A small CTC audio transcriber, trained from scratch.
Model: 4.68M parameters, mfcc input, arch transformer, norm layernorm_no_bias, activation silu, layers 12, width 192.
Rows from block 9 of a small CTC audio transcriber, named by matrix and row number. Rows with one number belong to one neuron. Each number is 128 + 24 x the weight over its row's rms, rounded and kept within 0 to 255. All counts start at 0. Numbers have three digits each. After the name is the row's rms in percent of the matrix's.
After each neuron's rows are labels from the 100 clips, of 14848, where the neuron reaches its highest value: "top examples" is what is common among them. Only what is clearly more common there than usual is listed. The data: short read English sentences (LibriTTS-R).
# fc1: MLP up (model.blocks.9.mlp.fc1.weight, 384x192), inputs 0-63
# fc2: MLP down (model.blocks.9.mlp.fc2.weight, 192x384, transposed), outputs 0-63

fc1.336 091:106100126158157132093096131148117119167144122115163134101134153163085172112165133130155119114118145148119068115098113109085098157146091116140115126133131130109127143113097159149147126130172152
fc2.336 092:123129117163138142112166076104145096139129127150147101092093138129116134107106107130120161140175139103112153150114125136168162097159146120141110149119137114085114129148113167119089135106107126
top examples: the word "he"

fc1.343 097:142121116175152125142157134120126108146092093129130103152142109122129166162135144136155094134112100170183118167181120104112156113132142134148081098119132147131144142133134106104117134132094104
fc2.343 103:113135140121147119151093109149111157074127143143110163132140115135168120101155155108113137162120162070075139121092141102106117132148120134130160106081214148106102117137122134168136103127113140
top examples: the word "replied"

fc1.307 097:102140122103137069111094145162157118158156124154111131100102192116141129119129109138084123108124134137067122147103134163109140149159097163126141139105090083178106174107141138130140145120158131
fc2.307 105:105120131146151111133129119107120131107125157117145114137181102089124100166127162118138117103149145125120134129123142178158102113163109073145148117130163127067155107146114174189144137095105139
top examples: the word "i"; the word "of"

fc1.68 110:153135115114104135130112126121115063098118134127103164114133111129182111119163110120125121120139150170122135128135138124169104179091099095148135077157145132132103144102114105118117090159128150
fc2.68 107:103146135106161143112136126096076147125084123125111122162104155123133090150156108153136139112168162072127139128117122127140177123143112136134130092125127106131140139126155148141079136122140143
top examples: the word "you"

fc1.317 096:150113135141091155138136143159139147095125134160118090121119122134205112113154111141107085100151153125146109164140084125110067115161141134132155102141117135134103140111129124132162147128128108
fc2.317 101:133137156148092156068115120123155144104158150103153095157133162103092122135128143119143107147196109192139152158090154162136148139155121129110105124163101112104137158150133097141128126153128129
top examples: the word "very"

fc1.337 101:114143133156103154138111097147161095132131101125148123146095126133131152101160107099134135124073153142155102126132084186146104119140130119123139108134113165118144136159110118110112124122200091
fc2.337 103:130104114149152167143095111124126119163167167138174101085119174112118118117099136124110140161148035131113106075134175100136099138110083125113162134099107076141118110157164105138133120151127098
top examples: the word "with"

fc1.61 091:166100135150112140164127075135121100115135123189120136123118172113200137130193097178117144129118106170148138126090137163122109091151107087103132153138130149138101112122164135114139162114194141
fc2.61 097:104116078128095118130094135103142101147168148130127126134118104111171129138134146133141132109175109156142160145091138103145158161106143103168135095127071147108115155113128110143118074103115087
top examples: the word "me"

fc1.105 093:107151103103107093075094124146138155068104119144112122112146123122111129129144112143089140134112120095143141104130141113141131148128121112124129120144132185132071156133102172109143177177145130
fc2.105 103:110110158149132130145164097176102137149130120138156093118150144152110102131115092097175154148105127162119121095124141104093114132087143160117122115097129111170114149096131093111130173126108120
top examples: the word "you"; the word "shall"; the word "i"

fc1.315 103:141129138148093121153130140136149169140196111135060120108138155185149180135145126100118111134147131105141108118122130137116130084147107126123102146174097111122137169157191130139157124136149096
fc2.315 098:149156142132111132124141096122114171173156140127147121146138103138130123135132123133158131113135094127090132084121155101082091131155116117187162190132109120141170117131118153152141153151154148
top examples: the word "know"; the word "i"; the word "no"

fc1.14 098:102097081120056126162084127102105141144155159184119103133104147140140106157145169105168082092141175115130148151123093097122117155121160103155130127184146140103120120152070141140125151128117141
fc2.14 100:126097145135151174115105114178106136111128118045126151164140081132134122092098150174066127143099117113151104186095150134114146125145126137142111092098080142121135089102159148135136146140130170
top examples: the word "how"

fc1.147 100:121135096118112107154102119138121143137151107130135124129159123142140082133159120112164115111140109155142104132107150104085108109121079050144142143131150124164112124156110154112100121094134131
fc2.147 100:149112107142117147172129134107102110098133100099130100113155134098174124149112083114105184125157090152142142125148114112121155142176173119157131125157136164136118135147162142125117155108077116
top examples: the word "me"; the word "why"

fc1.197 102:118156103090133169116124127125116151158148085115131115092119111125143151142122142134133140117139092136096148117087175161129131184104137140126120130100147097093149115056161109095109147129115156
fc2.197 106:131107130138152140132151119141139096139106170152110182140111139123141138089152152127132109125150154095123094109141117114142155173110140128130109122161119143132119134131123106177142100078123134
top examples: the word "with"

fc1.382 109:102104109098160154116129186135122100176154151132121118075134136125129164079136126115103108119148149126130151151151128120097072134130108139141083127153146163118099182108067151131170154179165115
fc2.382 112:143133140163097146161117112134110160136142192114145100135123063112127115095110171126093128119170116143111157126121119113146129141112127103143119119062182113145147117163120095120103111148124119
top examples: the word "to"

fc1.262 096:141132155116148174107097093130097091157150113128131108178150129127127077087107136124133145152116126107071102153130127112156147141167167118120133135131098144110131177128132152126140128119093140
fc2.262 099:169101127138135106134139143116111131149123135181130137125136171141138096122117135113116124146123137173130150174118113105135133157102130117107151150095126126127096111131076123123134127095100124
top examples: the word "i"; the word "don't"

fc1.255 094:129131155125131108150139152126119084129146152159126123159125132172111095143103099107116138143093122088148140111095146153097120123158115093143157121141088120146099128120116156142119169127125094
fc2.255 105:124129116163126075142158142120098136200137139105131104124130119135117144094093088116169141106142111148120153109123118129104184107097129169101127189127162132110139127053162113118136105074102080
top examples: the word "me"

fc1.249 096:145168112120123109122096111164121132125095163133145146102113082133140120101132115129147113100135119109123122137127132094159128128105138137149125124130144146131091106163153148106133108168130165
fc2.249 092:123092103139172146126125148138155097152145102093107109122138121128112136129151136143171106159121161119123138152099117108176084100072104099143106144133101146151151143115153152144090145098159111
top examples: the word "said"; the word "he"

fc1.380 102:130149111124110144082155110124163108141094156132090125097142102137169136119134114139133168107102145154130092096142135152125124097156164112121093145167137125128121147137132103151145109138170097
fc2.380 108:121132116142134125151145093117162133173148104133132132138132135153117109121115166090133149120047054133078108117097121179108094170134156162133127113149174107103102137172117150128107143111141147
top examples: the word "be"; the word "to"

fc1.180 098:092145152143115119174121104147183124104089124130119158125093132128165088143136139107177123150110098157165115141126125102150151104106113119165152137172143116148157127131127132142164138133102125
fc2.180 102:114108138130159118134122123126099133137156091142114064130152121139131135107119149145085116146135153121140108159123095142092116118168111149122141063144123089144145118181132157131078102110148126
top examples: the word "of"

fc1.298 097:171067127133098116149126119164150141129103066150100122120123104112174146129176126134115094142108110117086147126104116130097150126122089150151100141100152144160066123129114113134128173128129100
fc2.298 099:105133108147131131132159131103139129190120134099149078149172114137142133084071109076115172105132130138153157125112117152113113136117091115151119138107116131101128120086127136141136070134117111
top examples: the word "him"; the word "something"

fc1.170 109:163124120128141146097184130113140179132120113143102092137111153152129136110128123166125114086137107117131107133138145151164100116156161156098113111148098109135135142158171147130099159104119129
fc2.170 109:128133148129115159144154125138133090128098147102107115175175083134109153126111155103131175135104151148175128127124122153124133122114141106150119118189144131170092139167144161134117144106112107
top examples: the word "be"; the word "must"; the word "to"

fc1.45 107:119142091136127142123138132125102109168096124162090129096155116151158113118091124116109091141136134143140108087092155136128120155149074110166135104102122139115122103096152102146143096177141156
fc2.45 104:146180130143159113107136148105116114097142138125143173116103169102091119156162119141132135130141145087129116189124083136129104107138107103109149146121127118115162130145090156119120128105144134
top examples: the word "you"; the word "he"; the word "did"

fc1.377 095:100140124121097092134104133106103159104122151149113128152119156146132107095124135144144144152126125127116161162119165121145119106109091074172130141150132158122138140129107146122103138082161105
fc2.377 102:112123111136161157177127106113144142158118097144099140091150112123128158144148122144148111128127136118121105120136086127147145132149199158146096119111122111133141117152148086117138137140102125
top examples: the word "very"

fc1.379 095:141147102141122153125126108131132109090140079139126142154137111140153118118170118081148170175102133123117142120160159106096134122150114156103149194134111149197091147085132095108142157153156072
fc2.379 090:130106095106140120104182115101096173163117132151113072146152135117102125118124109120157097152171143107141152151115145163103098137128151145151127154152100103119131105154142134133094128106107140
top examples: the word "was"

fc1.29 093:075105136122132146128178132151079147116129167158150143141133147123139139096104127138111113149136134151128107131146117163103052099091154093155142115090139139148135162168132146136092071089135128
fc2.29 106:147121108106101116090128141150116127157135113096116090137117124168168082171137161123103125128118167148131111143117097149175136093095150131100184104114113154122144124124119133134165128130128138
top examples: the word "not"

fc1.261 112:132117128125159132151138143121081108114116116145153122147138127144087142137113109121176094150139162096124132100104136107131138129130161140160121118110147106163145135085107118105136168124104112
fc2.261 115:124111128131142108170145085130097176161114142087125077185117100121145142149112090103109190197142116104190152101137118148120113084153108118131101144144074096123085120070132132164120099101103105
top examples: the word "my"

fc1.65 089:146132148109136131114163129132139153171097138152132128133168114074137121151124100134118110142101108140168151126116158169105125149107150167145089139162128127137160084175113179170131163140161108
fc2.65 096:128166139096129166100089122132122131128128108102142157132130131140138136150112126113113101124178106138094141164146123097116140138129156128157135138086129146131102144080127114145144130091170148
top examples: the word "two"

fc1.240 104:078132124117123138170189162130138137146114095080105157125147121158139126153124113135132110189131156116105104129137125173123136096103126121149120133155141104140116122109148147147146113162149080
fc2.240 098:094155094109140116115110119144113155171172141152137080129140121117153113135147118107153130146141096092179194108114108114101119101123101146174126141152128135104149105091142088115133129162154091
top examples: the word "my"

fc1.155 099:145153080156141090105111101120142083128113165117099141141168149129159128139164132085138117126111114085106148094119142126122157105100120166120168144169161129132071098110164137174075148124120103
fc2.155 096:141107103086136110119140115165115162105143167145144160184111094126100145146124106146118168143116166116112136144109113177143098129170159106095163130113133096076100174121110107135101128115116154
top examples: the word "of"

fc1.165 097:159129085128161130127181169087106128167143135141142119139125131130143132077126144098138143144108158120085118098134115070107118099159169134137131153127145169079182162114067112130150137108113101
fc2.165 096:131119136103097083109097107108157086089111103091152140163128147119112169113156095146192078119160128139113169137138144123165136143079102106153140142146154132151104120142156134130108122122130108
top examples: the word "was"

fc1.235 096:180146137106130108140108113131129130105112151091093119125124120091115115152133142174119117138093103117126112090128114123153099095119126086114145144167119142102096139153136134120135177090110175
fc2.235 091:134132131098146127097139111130161090137110145123119126133175109121121090137157084147121113137130116161142138124097077130108161086132150132136158107083098141114135144110122139127112178119165131
top examples: the word "the"; the word "boy"

fc1.178 106:121112160102163121138116124111120124135143158090123129150139110159143102097116149126083100135185135124167108153103150193170159134101106096104137136146113146139126129133123139121161136102147116
fc2.178 097:153160117105075123109097106149125146133134091138148109163106134096095114144112112091165141144120112158131162135125124171099102137160121132104108141096130130117148141131155101113133116155156132
top examples: the word "never"

fc1.40 099:082144138119132144117129118175154114141132149130109044103152111129150120119123130156146122132139124167164123144119136118176142110122135103143136129153122136119172142114146125157181113090176154
fc2.40 094:092148127107124161123107153149127121134137142123118171126114142139128126103128087138121143112126146124202122101156135088107119131128149142149099138144166099160156128104070117153159110102088125
top examples: the word "said"

fc1.228 097:083143075136133137095129187162165130150093074130148129118100115162144138134135109124086083133136153105129165108152101131130135144099076112120109100099158147110088158124152079131133100136122113
fc2.228 092:108160069159068104164120120125135122086123142090081130171133132171142164160130084086101078142087127137148117120132212139116141157146147181135139118128124132176146101116119135143133132153071120
top examples: the word "is"; the word "this"

fc1.200 102:154143090122140106169092151148116092123135134127156113140181111100133141142117162115085104130116125131127116145105154159089117143122132149161118118145151120119112193094107108141176134105150109
fc2.200 100:138119169171129138111129164159137144169217146117092138104114147121138129074105146145119136123125171111149125119131149139106128133076093124110129112121123096152184061159140100119150097085112068
top examples: the word "to"; the word "about"

fc1.134 094:140117128132138120115111108101170144120090092173154139144171082120136116138114120149115186127110163163148127135117103156132154113095165121103100126134097132147132141132173125088113127126162122
fc2.134 102:099152103130158126091163148160148125098140129104127061102113159147119154116138100109144074141137131161113164131161135105073122122108143123149144137118151079128096141110106178100145141102084112
top examples: the word "you"

fc1.5 106:214129119116165127103154124091152152144143144121135130152095093148128131133137145082142106078130132128158141136155148142123094147085108141123160140092112172131155073135123121172119167126142086
fc2.5 102:083138129129118132102129133118162151112141116123125099106107137135153135135169118154130102134110169109094100113113137117139122141143092145087136154112142095117124116149143164140076091128117159
top examples: the word "they"

fc1.133 098:115118149131132129110112161167151145143151118133122155139097128178122120196123131095159154149108099092155146107172099095091153098139119125174097134139141148165125133069140149139147122113104131
fc2.133 104:118114128159125113080159109109120136118111136114162151140080138150137161096134131108152124127093133122102116106121102158117109143133154092101108094121151112090167141157096129082158124118154100
top examples: the word "replied"

fc1.252 094:146188129153155115161076099151118136176149126133145124098157129144124120153121093115181090147114133145115144085154123124139121099117161085114184151119138126159136127095159150113143149089133129
fc2.252 087:100088153100095172172121092106142097139127081122120134104141112133141153119117130134109138099152114113134086135124127135149163089107120133156170097145139132162152176139145192115103146127090118
top examples: the word "how"

fc1.329 099:160075115115146135151149172070118148137101116143106118138149116120148122145127190169107132126082189145111138100144099098131152099103151134142129164107153115095102109090109126115142092101127128
fc2.329 104:110166158220121124116127088117093144149104103082147115096124165106169164104101106101140093151119098141168135102162165133154123176150144134113116108125146105178129118135150165122147088120133116
top examples: the word "him"

fc1.194 098:092105096140127095120133107108131150143131108185127177127144114108100154151135159117135117146117117112151145112097081116129110132167072130138123147088168142153148152090113134185124105154128109
fc2.194 098:163126147123055154137120091139155111114139169082106066114135144090108145124122107097144108164154150115094101146145114124091145115099108153137127130101107100125139145101117125146124118152160128
top examples: the word "my"

fc1.187 097:127105155112180138127153133149169121165127125075121112160092151157102123111158150134082125125096138137099097141159122151109145049161127118136154132096135131177125111089122125131167118148112135
fc2.187 096:120122115155069160106120161117152100150163148145166115119146144128172118114115144135160145146129100113159113115118131105141127157112121151091068126150174111117136074112134145093098068124107157
top examples: the word "said"

fc1.349 100:137117179141139139126103150145128152162145119119125111141085082151120111144114116138122135126082158082122104187117106131110144104124094161088128104142144105107111116159109109098122158098112116
fc2.349 106:138135121130104112139119121100143147100105119131166138146119172111144135128129136135116143135104090138100168174121096104155115164125123146159080129129141104132144158110136119152164196129061117
top examples: the word "up"

fc1.321 102:149092109132104112106153131081143143153135141114146129114150161138134111137143075140136118158125130131117085133130133169117136114121131089155132069096144117135108107145138171078152144119127127
fc2.321 098:088115122131107112124126173096176114152101131091106136143135144177123112142134103123132157099165149122131121117109112182115111148150138102166079115161125116182107147139109156159139162119126125
top examples: the word "be"

fc1.346 096:113076121120177118167118096171109155135107114126145158098119118137137130120104133155132160145133144125147142137168095115111140107132108161121117163137120166150135118100163101120125078090144112
fc2.346 103:104159108117114138090150134146154142121099156144131128107136134143151154114114144124123133157135151114163136121142081156117110141128123123128119101145177083101146116110108121110115135121078160
top examples: the word "replied"

fc1.95 109:132089164122104125142099111109095154128084098120098151124140088137086104117146129078208120102170140160200143113172107159143117149138118122152112111163115120117071118154116106117126137163167105
fc2.95 100:080123134153143129137116117146125120104141173145125127125112140137118101125126142140150104144149163150144153082180142100134123124157125165143113117101148175110122112098162108140142079119118077
top examples: the word "you"; the word "i"

fc1.34 095:124135124140144123117139123147133136145107129143134097103118133141139122108179176107105117123122156131155141164133099203139093117111108142116130140147146147170145060113134123081094116133151102
fc2.34 091:135118129099136150136184086114169140119182134131079102156157112183144113111113078131164124112122138142161174110138109114103140135089098115085080091165103111152140155153127134122148123131102138
top examples: the word "they"

fc1.375 101:135100106157090105164115099106071138067111085146115123152139083168114083096140114171138142131128128118097153161123142116130117138114153138127164128142111157129140111171138111126153130137105111
fc2.375 103:148124128112114158115108126154139129068136176146136136145172131104136131130134110091131119099117122119097144129147166119104135114077136119137129111073135091151140139143094160073168153135096089
top examples: the word "i"; the word "you"; text has "cannot"

fc1.335 100:107157124130158119123126138136124114091122090160114146125084120171135133106118114113148114181132142144167124119116132140097123108087137150175111200147188148111107111132154119141136098138161117
fc2.335 100:120105111121128164094096126138148148126126079145162117108134152110126137131120102149073111109141112150161165105082116122107167140114150158113169114135115138165108162176125107129149135104162141
top examples: the word "is"

fc1.126 092:122145149086117133144133122124091117130154162127083098153140141119084113113110109133157105147111182128089141122161122174096169159139137089158121156073147109102099142142165090130115159116154157
fc2.126 096:074153127137115101116150126111104141153148148174173153097105136140138155143155157118116095126080100156160104159127167117143106127130103076110144153099137146103158167132140159135152165172110120
top examples: the word "what"

fc1.348 097:159112134129190147145126119162133120132133104102102133134151111135127090125122132159126108145134122118097173138180122133112118145095126129207129135160081145121103135078121144166121149111122141
fc2.348 102:172108100105101157176114149149168145123093162102176159124167137099158134108104158149098209110162116136116125094109117154162140119117121136115085124084133129109066152118143161135182120155107084
top examples: the word "him"

fc1.291 099:106114160113158136140182119104142176128096113114082139166124124125125124159159107130162079131141126144132133113097137169100091109141129122147129102122102142147096140140111132136114145115129155
fc2.291 101:127183139148125109167130096163147127165178145148147125135163151107101119078131127125122112143120113158111084097143094153146116086108117094174128100114113125133106172126098094128126153123122100
top examples: the word "said"

fc1.54 102:132161111097158128143113116134114119159173123150161127096105137174124101155115103158114099125107125147118127107096134123120150149167116117144151106139125111117153115102132088167119122171128105
fc2.54 104:157091121148118125151115101164142129123156140108145118106137084104154146163121151115135085161153148128125141102116118109132093059085116089088102104119102144176157135179102133119151092091145168
top examples: the word "my"

fc1.88 093:143102136114178066138126123128131090132129085089177199133168093163106131108128132110169143130139116096122146136132120120095115162123090101138144153165160115114126109112132149120162114142150173
fc2.88 089:119144124115092107080146101155126129118125138095123174146151152139146118124108155103123174105124177103131138108081116083101125103161112152134093074129143204119093118094108154084107145136124155
top examples: the word "said"

fc1.210 104:109143154133143115173113118117128144121142103153107132135126146082150118125159093131059153151118153108156130142130113141089154077053106140138113145104176105121061134125138063089144078179156120
fc2.210 105:144111116122147109081154122123122140124116105135124116147139118106081141155149116095137162079151141160133150133171164128144176160120116174156126160154109150112125142108114137101132142118117092
top examples: the word "you"; text has "what"

fc1.216 095:136116135135125151085127155134127079140151128131091160131143132117118108121135118131112142138083135134116123159172104146124092151107130140124103160134117158141115159127101150145139187126146096
fc2.216 090:172172136126132140124131172157147169138134174110159083143139139125163121078145131150165171117158133124089140094106135124125102088159153119141139161130106122137163085085148161126110109112089121
top examples: the word "the"

fc1.345 113:090124093151108106114100104150118117099117127122111104124155086119064098123152127155111136116075166159116150127123154126134129150112102086103148153084119155127111165144148101118138140143107092
fc2.345 113:164133185163109114147129084131148126082125109109128112136167127125122131099119114104141060114106122137164144095139192101130130115085106144125106135131192096170105116116111140166117134124098128
top examples: the word "be"; the word "not"

fc1.17 098:126142174175127117134102129149131123098113188122167144139102139146098112164113118120146129123125131142174113108098125110122108108164054106144130133116132128164126149146158141090131154127152136
fc2.17 106:089143123167113084135116163124136050135130133155152121119145147109119153135123100088123121150159135143139160145134089079092150133133128130115169109111083134134097128124129141161129105117123119
top examples: the word "me"

fc1.153 104:137173155137124151120158125094176082131165103156154126129128076105156118102140174109138150090145126144095159171100133123138124143131098121147122119129114147105152116119115120159139094115123110
fc2.153 106:158091145106115084111100115143123088099140113128130156131146159126147171110080142129128109110146119125119123117195129162129145092118109118103145126169105183134113138135146149127057140044134118
top examples: the word "to"; the word "that"; the word "it"

fc1.290 099:144085140161137126136127132107130157145173073099116120162120115116120140099119149111130108131166159066135151141139130127117110139125093156103150161126116111119134195154132122097144138136103119
fc2.290 099:090096146145120138141111097131127122129125115114148145102168125156126135160108090098097183156125094102151135136159105125121106113153095136148078099153103123155152086128125106148102141143151137
top examples: the word "upon"

fc1.135 102:156064149159113149165133130124134111075129127124131135139125107108117131121128096103106120143177152117101149108135158131110148145127125064154141117163112137157176095179153112106191126140141115
fc2.135 107:100128133123120124124137115125159143148131113139100116136096093112106111141148190118077144146086132128068113114089135139109120158140165115130178115049128140102092142171122104136178120123166131
top examples: the word "you"; the word "do"; the word "what"

fc1.231 099:178128158144100107160139098109078114110114170111143138115098103142118118131111120116168126094126102101122097139123149130136097188153147119157178125152107136106152142150122134130149130116122126
fc2.231 099:125118103087133097133088129128087153187092179111116135144130112140133115153141102121118126144171115119156132151098109123147160117151114182116101146137084104112162151123111110131113079171119152
top examples: the word "of"

fc1.356 105:149132128119142115195080135179115097142157095081143110139121152143195130127125086112134123116178136129164145123114129157116089100138120149136139138118155177120149153098115141148118109128118156
fc2.356 107:104076132117141136110184118143171108115086107174139073109103135156151151092160140135143085130117187140149131089119137100140142140131100142123141139129152116115109129147151113101117116146104129
top examples: the word "of"; the word "course"

fc1.172 093:137175111146137125077100118153119096160170126092122149151149141131125163127148089103148117122150146049120162106107140147126117110121113119108131152187123107094155167140131128112129114171153098
fc2.172 096:151146104097114149146141107144182123134143106127184123126131140114131115123089140149127163126099110133149173115133134155131089127158158088152121082122109146148120086095128166103127152117163173
top examples: the word "know"

fc1.73 093:138165128169118120133114119135120118124129107108076186148144149105163085100090142092134137152123114090141153120121095150129130110164163163092111127137138147131135159177133120063085120127189140
fc2.73 101:126055079095139122097142156119108147151157150137099155095100147154126165098168132148112152086149131112177102122135172150131108155115143082117090141144183108161104092173138129104092156062102162
top examples: the word "now"

fc1.350 104:105128142130070085126128094181134152123111156109129144119125105182115135107108105167139134151107137128115147139148058176148155164099122078109127181085132192127089148141128137141106097144141119
fc2.350 105:108147113151115098102163092113146131133113142168163140153119095173149119157152122145147140129121105167150132137117168120122103150105128076117121086114173108114146093146118172137135125130127087
top examples: the word "had"; the word "i"; the word "it"

fc1.181 108:088142118150128096098138086122157128098107137137130151153111102144113087092140111189158109161125139128115174138130161156133093142132115138108123147113102164114143124179117137110140116145126096
fc2.181 115:153118157164118124109075085104172126130172137123123142147142108114139101103122111080136151146097133140111134097130173112127155118102139125155101140126159110125145109161075114099138119143164154
top examples: the word "not"; the word "i"; the word "did"

fc1.77 101:152122140117131144155149087128153149128127108101139175117126122125100114117112123134125094097111139134154132144151120121109136125110122120157111145136155223085104121123154124156139111114119131
fc2.77 101:190074103111072136111182123122149112162131124099133119134148164125105088150157157152126156161114100117107118145119166142101147103137114132119083090142143128122106107162095152109108118076095131
top examples: the word "said"; the word "he"

fc1.320 090:141143130140121140096107093114138172152139116117154137089149118165099082111140129153171097137137138096159138124077149094118150118095140132115108153161086118156130165148095114063136120127133152
fc2.320 100:165156124111090103134096118099101139152159136133135154119152099138099172126115133116111125152121126131130135121120103132147128129090150101113096112062136137134111106147122131123080127125095149
top examples: the word "now"; the word "be"

fc1.116 110:110134160191108081142092096087174118145125113138074118132132143172124155112143130095064114118138099147141090159153136143148130095121096127160083097143145132105123106122121125126119136143135093
fc2.116 107:134145126128110125096111159096120151123141159143164127165093145121142143143163136111127114096096138141136119130094108092130102154118178126082126140055150101124142144104109140141198130105132140
top examples: the word "yes"

fc1.303 097:136144097144101119136136113150098159124137145046122154125136086150078114128123148135108135115115152121161139171136171112141130116111088106126164130106107148134090154155127131096121157156136125
fc2.303 098:157144183142145134110134095131096154130136158183176163101146134130150153180132137085155154118120092112134174119149126085130146138140122107107119150071105145096138130141112111142132121139157132
top examples: the word "how"

fc1.158 102:140113119149094154086180148156122120141100122145118135138107118137105119156183117143117161135115098130094138125147120071099145142139146117168095095134165133118103158092110121102146133099089100
fc2.158 102:125101162121116161093150094160149125147120162098155141139131154131161171112089141131111143113118098167113086105172111102135171137097196128114073150141171119131140093123122140147145120193116116
top examples: the word "he"

fc1.23 104:137103116080158185123118075114125153113062128117103153148129089171140131124131120090130128146103127091126150122164115132115122093116175104131131128120149171072084159147159197151124120134168129
fc2.23 095:126166122188091101129107140154101134126128165156124129114107155150129114116127089098121113130145140164092146137151129098165140147138173119092141093134105105165116116127096120138150087158150157
top examples: the word "is"

fc1.177 094:141144150167132119128106132111096132114098138116099173128129140161112129095124121116082087130115070133111134164140091125116132141101166122104145133130184140126124129128118082135156109119078141
fc2.177 092:096120097123123132157155131093103110150133137146155120155116152192098119133108135119131131144137126165154150072127133172138120103159135124163140132114088109110155161120121151147095140137116082
top examples: the word "of"

fc1.74 096:137162133091135114119115129149148104123120108123098105140095076126181114092126110130138135130118159175091066126151108203138143100117169131095112173133143148123181092118134164105058159084134143
fc2.74 107:080090132121129198144148165111167101128108113102100131159127153083103163121172100141147130168135138074117133158118156102138132119141101118136134132145121130129085146140076113150182117120103112
top examples: the word "of"

fc1.196 105:144134135128117141166161111121146141113107144165127147096103123136091128133136185118157135113080132115133143141130101165131136167134178096133083132137119166123157122166147127118113135145147137
fc2.196 106:150154143129111142103129124145098135124136103116119119144187067132137124137121103136093142160124119099135129108148134136119112143122132148114127111123106121118096141076104139161100157074144068
top examples: the word "i"

fc1.166 110:159131098161137127102129098130139091159137132152102170159154164127170068130132151128138132106123148144122120139153120136130111133134151132135115094186096151148093129138130094134086184100134134
fc2.166 091:126169097085113151127107156164128155083114202126147095140108125092103124118114153156116126133151144139119119110130167118135138110136150124155116156081129117144146118101100119132143095135152105
top examples: the word "never"

fc1.242 104:142128134165128147150096153083114110110091130146135084127098147132149127145185151138156107126106103131130124148103099128108155105087155087109149136135091094130144149181136127127112149106130106
fc2.242 103:113103124130132108144157106142083125139144114129174126122164106169172169071122154136149114110121055153148139102142117113108156141136094188154104162097166143134083141129138099095119127102140128
top examples: the word "up"